A small autoregressive pixel model, trained from scratch.
Model: 5.05M parameters, 16-pixel images, width 256, norm layernorm, activation gelu.
Rows from block 2 of a small autoregressive pixel model, named by matrix and row number. Rows with one number belong to one neuron. Each number is 128 + 24 x the weight over its row's rms, rounded and kept within 0 to 255. All counts start at 0.
Before each neuron's rows are labels from the 100 images, of 14976, where the neuron reaches its highest value: "strongest on" is what is common among them. Only what is clearly more common there than usual is listed. The data: capsule endoscopy frames (Kvasir-Capsule). In brackets: how many of the 100, against the usual share in percent.
# fc1: MLP up (model.blocks.2.mlp.fc1.weight, 1024x256), inputs 64-127
# fc2: MLP down (model.blocks.2.mlp.fc2.weight, 256x1024, transposed), outputs 64-127

strongest on: finding: pylorus (36 vs 3.4)
fc1.543 [116 116 129 111  80 140 127 135 108 102 162 132 142 175 131  97 118  83 115 179 144 140 121 109 122 121 127 139 109 134 169 118 130 147 100 146  91 115 126  66 153 126 143  78 112 158 123 112 117 103 137 135 116 100 128 141 148 146 118 156 145 138 146 157]
fc2.543 [156 102 112  82  92  93 146 129 138 159 110 160 212 154 116 147 122 102  85 145 106 133 109 115 126 117 120 119 138 116 119 130 111 118 109 139 171  93 107 167 139 152 113  68 143 113 113 136 116 181 141 139 144 131 109 148 124 104 117 157 104 118 128 122]

strongest on: finding: ileocecal valve (28 vs 8.8)
fc1.98 [118 112  87 169  88 141 100 158 170 108 118 100 143 137 117 103 105 130 154 165 108  95 144 130 199 133  88 112 118 110 164  84 143 110 196 140 117 151 126 149  89 120  87 113 158 119  99 143 124  49 149 153 137 112 128 125  95 155 128 147  92 162 126  99]
fc2.98 [103 145  74 121 136 165 112 109 111 119 126 110 162 102 129 105 147 155 106 132 105 105 141 137 124 183  94 129 138 121 124 153 120 142 160 144 144 110 156  92 143 176 123 175 128 201 113 116 159 121  89 123 148 102 117 125 126 103 119 114 144 143 185 146]

strongest on: finding: pylorus (30 vs 3.4)
fc1.418 [135 115 135 127 105  85 127 133 126 122 171 148 129 124 119 127 109 153 114 156 167 121 114 130 136 150 107 100 103 137 121  91 119 105 140 150  98  76 107 101 129 143 126 113 130 147 161 134  97 133 125 136 152 106 136 127 138 142 140 148 131 172 146 132]
fc2.418 [155  95 125 156  90 179 143 132 102 150 123 119 130 204 121 132 116 135 145 100 129 130 123 122 135  76 125 136 103 169 108 110 116 113  77 136 140 158 135  95 168 147 153 157 118 131 107 102 115 115 114 140 124 182 105 111  99 152  99 158 139 129 144 114]

strongest on: finding: ileocecal valve (25 vs 8.8)
fc1.404 [128 170 143  80 112 149  99  87 148  96 153 137 152 120 127 110 145 132 102 119 118 104  98  93  90 167 110 139 149 145 113 182 149 103 171 169 116 176 141 104 140 157 126 123 134 160 139 163 139 134 121 132 166 116  96 122 123 137 131 110 112 127 126 132]
fc2.404 [110 142 141 143 143 173 158 164 120  89 128 145 115 114 127 127 160 122 147 123 148 137 130 132 125 114  85 109 117 123 163 110 132 106 108 149 108 101 154 134 141 132 165 118 143  92 109 119 131 165 119 107 116 117 163  79 131 144 151 169 113 134 167 162]

strongest on: finding: pylorus (28 vs 3.4)
fc1.99 [113 121 173 108 149 137 157 118 124 151 173 151 133 157 129 134 125  99 133 139 131 114  95  91 125 132 110 124 134 157 174 158 123 110 128 121 127 125 177  59 125 115  97 117 148 200 103  85  79 124 167 147 104  93 142 155 160 143 117 110 113 142 112 167]
fc2.99 [104 120 105 123 121 137  71 118 125  85  96  82 143 113 133  60 123 186 163 141 147 144 155 151 107 128 168 118 129 116 110 102 121 130 144 115 167 106 134 153 127 193 119 118  85  86 118 123  97 145 121 110 112 133 130 112 107 138  91 149 120  94 106  90]

strongest on: finding: pylorus (25 vs 3.4)
fc1.217 [163 125 130 134 142 168 187 122 163 145 150 119  87 145  69 142 128 140  98 155 149  86 122 109 170 141 116 107 118 130 127  99 128 101 170 182 160 151 106  93 130 129  62 106 149 139 111 154 117 127 167 137 129 106 126 102 114 161 104 160 121 124 116 121]
fc2.217 [145 113 105  88 116 135  93  75 135 116 143 116 115 133 128 123 140 102 184 116 140 112 103 124 139 124 108 136 130 170 163 142 109  86 116 147 119 130 149 172 108 150 144 165 141 103 125 150 133 164 132 108 123  96 137 107 121 110 156 101 159 124 135 116]

strongest on: finding: pylorus (26 vs 3.4)
fc1.425 [122 128 129 154 100 116  88 166 136  80 126  85 120  80 118 162 181 103 145 110 129 110 109  93 130  65 116 121 120 132  99 103 147 145 116 111 115 154  89 123 154 115 111 142 163 104 121 127 132 142 121 151 144 114 139 124  92 135  94 160 106 145 143 134]
fc2.425 [174 154 141 114 117 167 154  86 111 116 169 113 180 155 140 124 106 158 126 116  93 168 125 115 140 150  90 119 117 121 112 111 151  94 157 127 145 106 165 139 137 102 103 145 106  90 147 107 115 111 127 120 138 148 101 151 136 127 148 120 107 140 132 132]

strongest on: finding: pylorus (42 vs 3.4)
fc1.741 [121 148  89 143 103 130 132 115 120 114 189 132 150 134 117 115 147 108 133 120 130 104 113 123 127 137  86 108 109 152  92  96 125 104 103 143 132 137 141 111 146 169 113 145 169 128 139 132 146 104 154 199 119 139 129 135  87 123 134 114 134 156 119 131]
fc2.741 [122 145 158  71 101 102 105 120 105 123 129 108 130 113 124 116 116 131 138 119 114 161 143 158  87 102 135 150 147 124 151 110 136 170 150 143 121 155 150 139 158 137 121 117 128 114 152 122  99 104 155 119 192  82 142  94 122 117  91 126  96 126 109 168]

strongest on: finding: ileocecal valve (42 vs 8.8)
fc1.461 [191 151 113 131 135 108 106 111 134 110 120  91 133 140 121 118  95  92 155 146 152  92  96  98 114 107 108 150 108 141 107 151 110 114 111 139 107 179 118 101 118 117 117 158 130 174  98 111 164 169 113 166 128 105 136 142 106 158 165 151 128 120 175 159]
fc2.461 [135 131 131 143 142 142 125 163 140 129 139  91 128 155 130 121 157 136 106 117 114 146  77 121 147 161 123  90 116  89 136 141 145 129 106 124 137 118 109 105 138 123 115  88 131 107 138  96 106  91 129  88  99 143 148  86 136  94 129 143 109 135 132 120]

strongest on: finding: ileocecal valve (67 vs 8.8); finding: reduced mucosal view (28 vs 6.2)
fc1.202 [124 140  93 129 145 157 117 157 110  81 150  97 114 100 165 113 125 108 110 140 119 141 103  93  94 164 108 146 141 140 163 134 145 110 106 127 106 135 117  93  77 146  98 143 113 104 103 109  90 136 142 123 117  80 111 181 130 154 101 113 150 135 132 119]
fc2.202 [135 108 101 129 137 155 122 131  93 112 174 141 216 114 124 149 148  44 135 174 149 140 157 124  99 157 114 140 157 148 107 117  91 119 147 114  90 137 150 183 110 132 156 146 102 154 115  71 126 124 138 112 174 116 116 105  96 109  82 154 172 125 117 160]