config = dict(
    layers=6,
    norm='layernorm',
    mlp_ratio=4,
    residual_init='none',
    batch_size=128,
)
Rows from block 3 of a small autoregressive pixel model, named by matrix and row number. Rows with one number belong to one neuron. Each number is 128 + 32 x the weight over its row's rms, rounded and kept within 0 to 255. All counts start at 0. Numbers have three digits each. After the name is the row's rms in percent of the matrix's.
Before each neuron's rows are labels from the 100 images, of 14976, where the neuron reaches its highest value: "strongest on" is what is common among them. Only what is clearly more common there than usual is listed. The data: capsule endoscopy frames (Kvasir-Capsule). In brackets: how many of the 100.
# fc1: MLP up (model.blocks.3.mlp.fc1.weight, 1024x256), inputs 0-85
# fc2: MLP down (model.blocks.3.mlp.fc2.weight, 256x1024, transposed), outputs 0-85

strongest on: finding: reduced mucosal view (56)
fc1.386 091:111155225104187119164136147149128074079156096129120132097089115164138121146135030126153115079114131130112114131110089154184132164134098204172135157080123167117091150109122134122157155157115106173158176165130113156170160080172108145089069139167175119150154112
fc2.386 088:136083098190114106126136104075066111156107168125192126116104102148103119160131206112121153115117148081121150110116140145137113107130108126115128156116090134086054083155143108130138087113171041141120130098127117126112118105128144125165116112047146149121125134

strongest on: finding: reduced mucosal view (31)
fc1.397 101:098142143144139171173131112114187157152089119110124151180175086123103151149097141107138092135118072067114106148184085151154139152120102111118195205122153154194108091149213162130103132151123137096135130176107091128114164112163112121074195162079156130158165070
fc2.397 112:109099135126129163137152105171051144110092136118130105121143155118147157138111174105110185143149110137081177125166134146138078112145088164090153086117104138129131167107142062094135124179082099167115135177167122148097151094090124158111143083119171149132112133

strongest on: finding: ileocecal valve (54)
fc1.746 099:099127176092071102118132117097100171119100171135188153083124172158097138143127143107091147120083121122126106134148162147221092152174141176097123149094166123102125155159125168091156102144105183133158123167054168092104123148102101050101088090140168093219119059
fc2.746 106:121118151121092141091158123105101094137090141072113130111118134177110175130116138152136119122170123173208158132114017115137110100098162069105120133173137107174169122151130118149197156086135150172138135201077116130075142112115104139087125111135148130122096149

strongest on: finding: reduced mucosal view (29)
fc1.199 106:137152159077130145081043121079148159108104196168079143130171092172154093160094097075067135142088104115085118160111146048137157122086146128099133145135102155105139106153129147094157061123058203106110157178145122113145121122143142155147106167170115106140138145
fc2.199 100:167081152152177151099110121106195124097114118108142195159163191151092113070160118139155082090129082120152205101189096156138112118100199147123092142152145119128099127102162107173115136155114127149127104151155114140120115165146097099127140093106163134156122080

strongest on: finding: ileocecal valve (31)
fc1.295 096:084123134179167091173128147125063127103151198169111078127159100118106116198160119116100124126092152152118126136095149140146156103146104093142115120157073148169079138199070143131138087170128145151108159153117185091112077125171123064085107130103114146168200122
fc2.295 100:204124078028127179130087113113140157133052173087153088125101151115179117107126120135161177131195147099111185114104120133092120152107114147074132190134150091084160192122150079146096164160120103143178063138078144135162103097113124138119122162207102165110126126

strongest on: finding: ileocecal valve (26)
fc1.113 099:100170157161157126188179128127137132180143164114101108158083147146090142115180128129105093167089137096157146176167123061122089106108139166148127102087098156122098146178123132045193097126128135118125125186125116114074169152133067133085065122165102148097080108
fc2.113 086:096170077191142089087116165155137101195161120151137101125125129123114137086063173138082098087134168113113142177144160216105189110106139052145089066144097155146116155128164188065136092071158097116139059102188069170165160118142104133144148078066156211115181151

strongest on: finding: reduced mucosal view (31)
fc1.265 107:142126150121068099170133144162098125172111151136155133149160144147129109131095147123108158138143086113091113195106131148127145124065125121163147073139104172128154114185195140133141087094076147163110116111141153173168179104162122073095106099095129061111103132
fc2.265 106:134112122161093062106141138142136113149124104101118127078134118157047107193132126213171127053158173175062148147158113106085103093152119158086121171173088130097126103149113124133153173192119106115145091119172147143109092142083152145137106151130133165096132121

strongest on: finding: pylorus (34)
fc1.625 103:139121119082070153114077108109107148180180157092138205114123172145092138170195113123186164125150149115129137110149169067046168113063158149177120173122172072118114098136115151124087121127103128154106177160079119130134164114111097115093143133142100092159170117
fc2.625 112:133052107162096158194119145128118098124109135076090068177115101161108095085104149139156153088096118121147083130088150103087074121126164147076107148119133127108088188118104131068135170128112086158158183041095114062092182089119124119109116137108171156125119119

strongest on: finding: reduced mucosal view (29)
fc1.324 099:128082191149114183078134153126126092130146143132123131199135168100091123115094064079178190101116116145089124114089106178119113128096101133109169182178073125153063162146126148134131103146113085134189146135100150144140110107098151115114156117141094105122113147
fc2.324 095:122134124143090120127156086124082106073131067123098161147203194151138135159146106103115073161178185074108162097111129139136090140116117147105118137107113159134103130108160080104125217120122153081095054122103130144086134132130168162165166106156186161139126128

strongest on: finding: pylorus (33)
fc1.31 111:081093140076156156123137079109143086165165119167179103169090151113104131118132089094123093106137123138110152145132148120082127042158167163151153164100204159135150077155096189114118111142060197127154128175121152129125136141158102136108100113164089127123158137
fc2.31 116:160108152138166146096114152150186166128131155164083049140106123184108147088170140186109148139092142186135117130116118109119165117095114088123129146174146077178149097132108151102160089099111121089123085097118196122095192127101118111153112219173111143103165079

strongest on: finding: reduced mucosal view (32)
fc1.594 102:161080141134112121120152173127145088116126157069149087100149117185092112140064087114116079166122099116187114139168119147160106142070132105084172143175153169155140125083102116084082090174132104141116145199161084079164120167104147121135107169082101141092145101
fc2.594 097:074120148132103125098132089105127143104214113183129173094137134121102126087183114120094178130137154149099110073152155144180108095130164116115122060112145107119094141106119168071139137161162184077102143120093193147122091154110112113133132169113159148151193157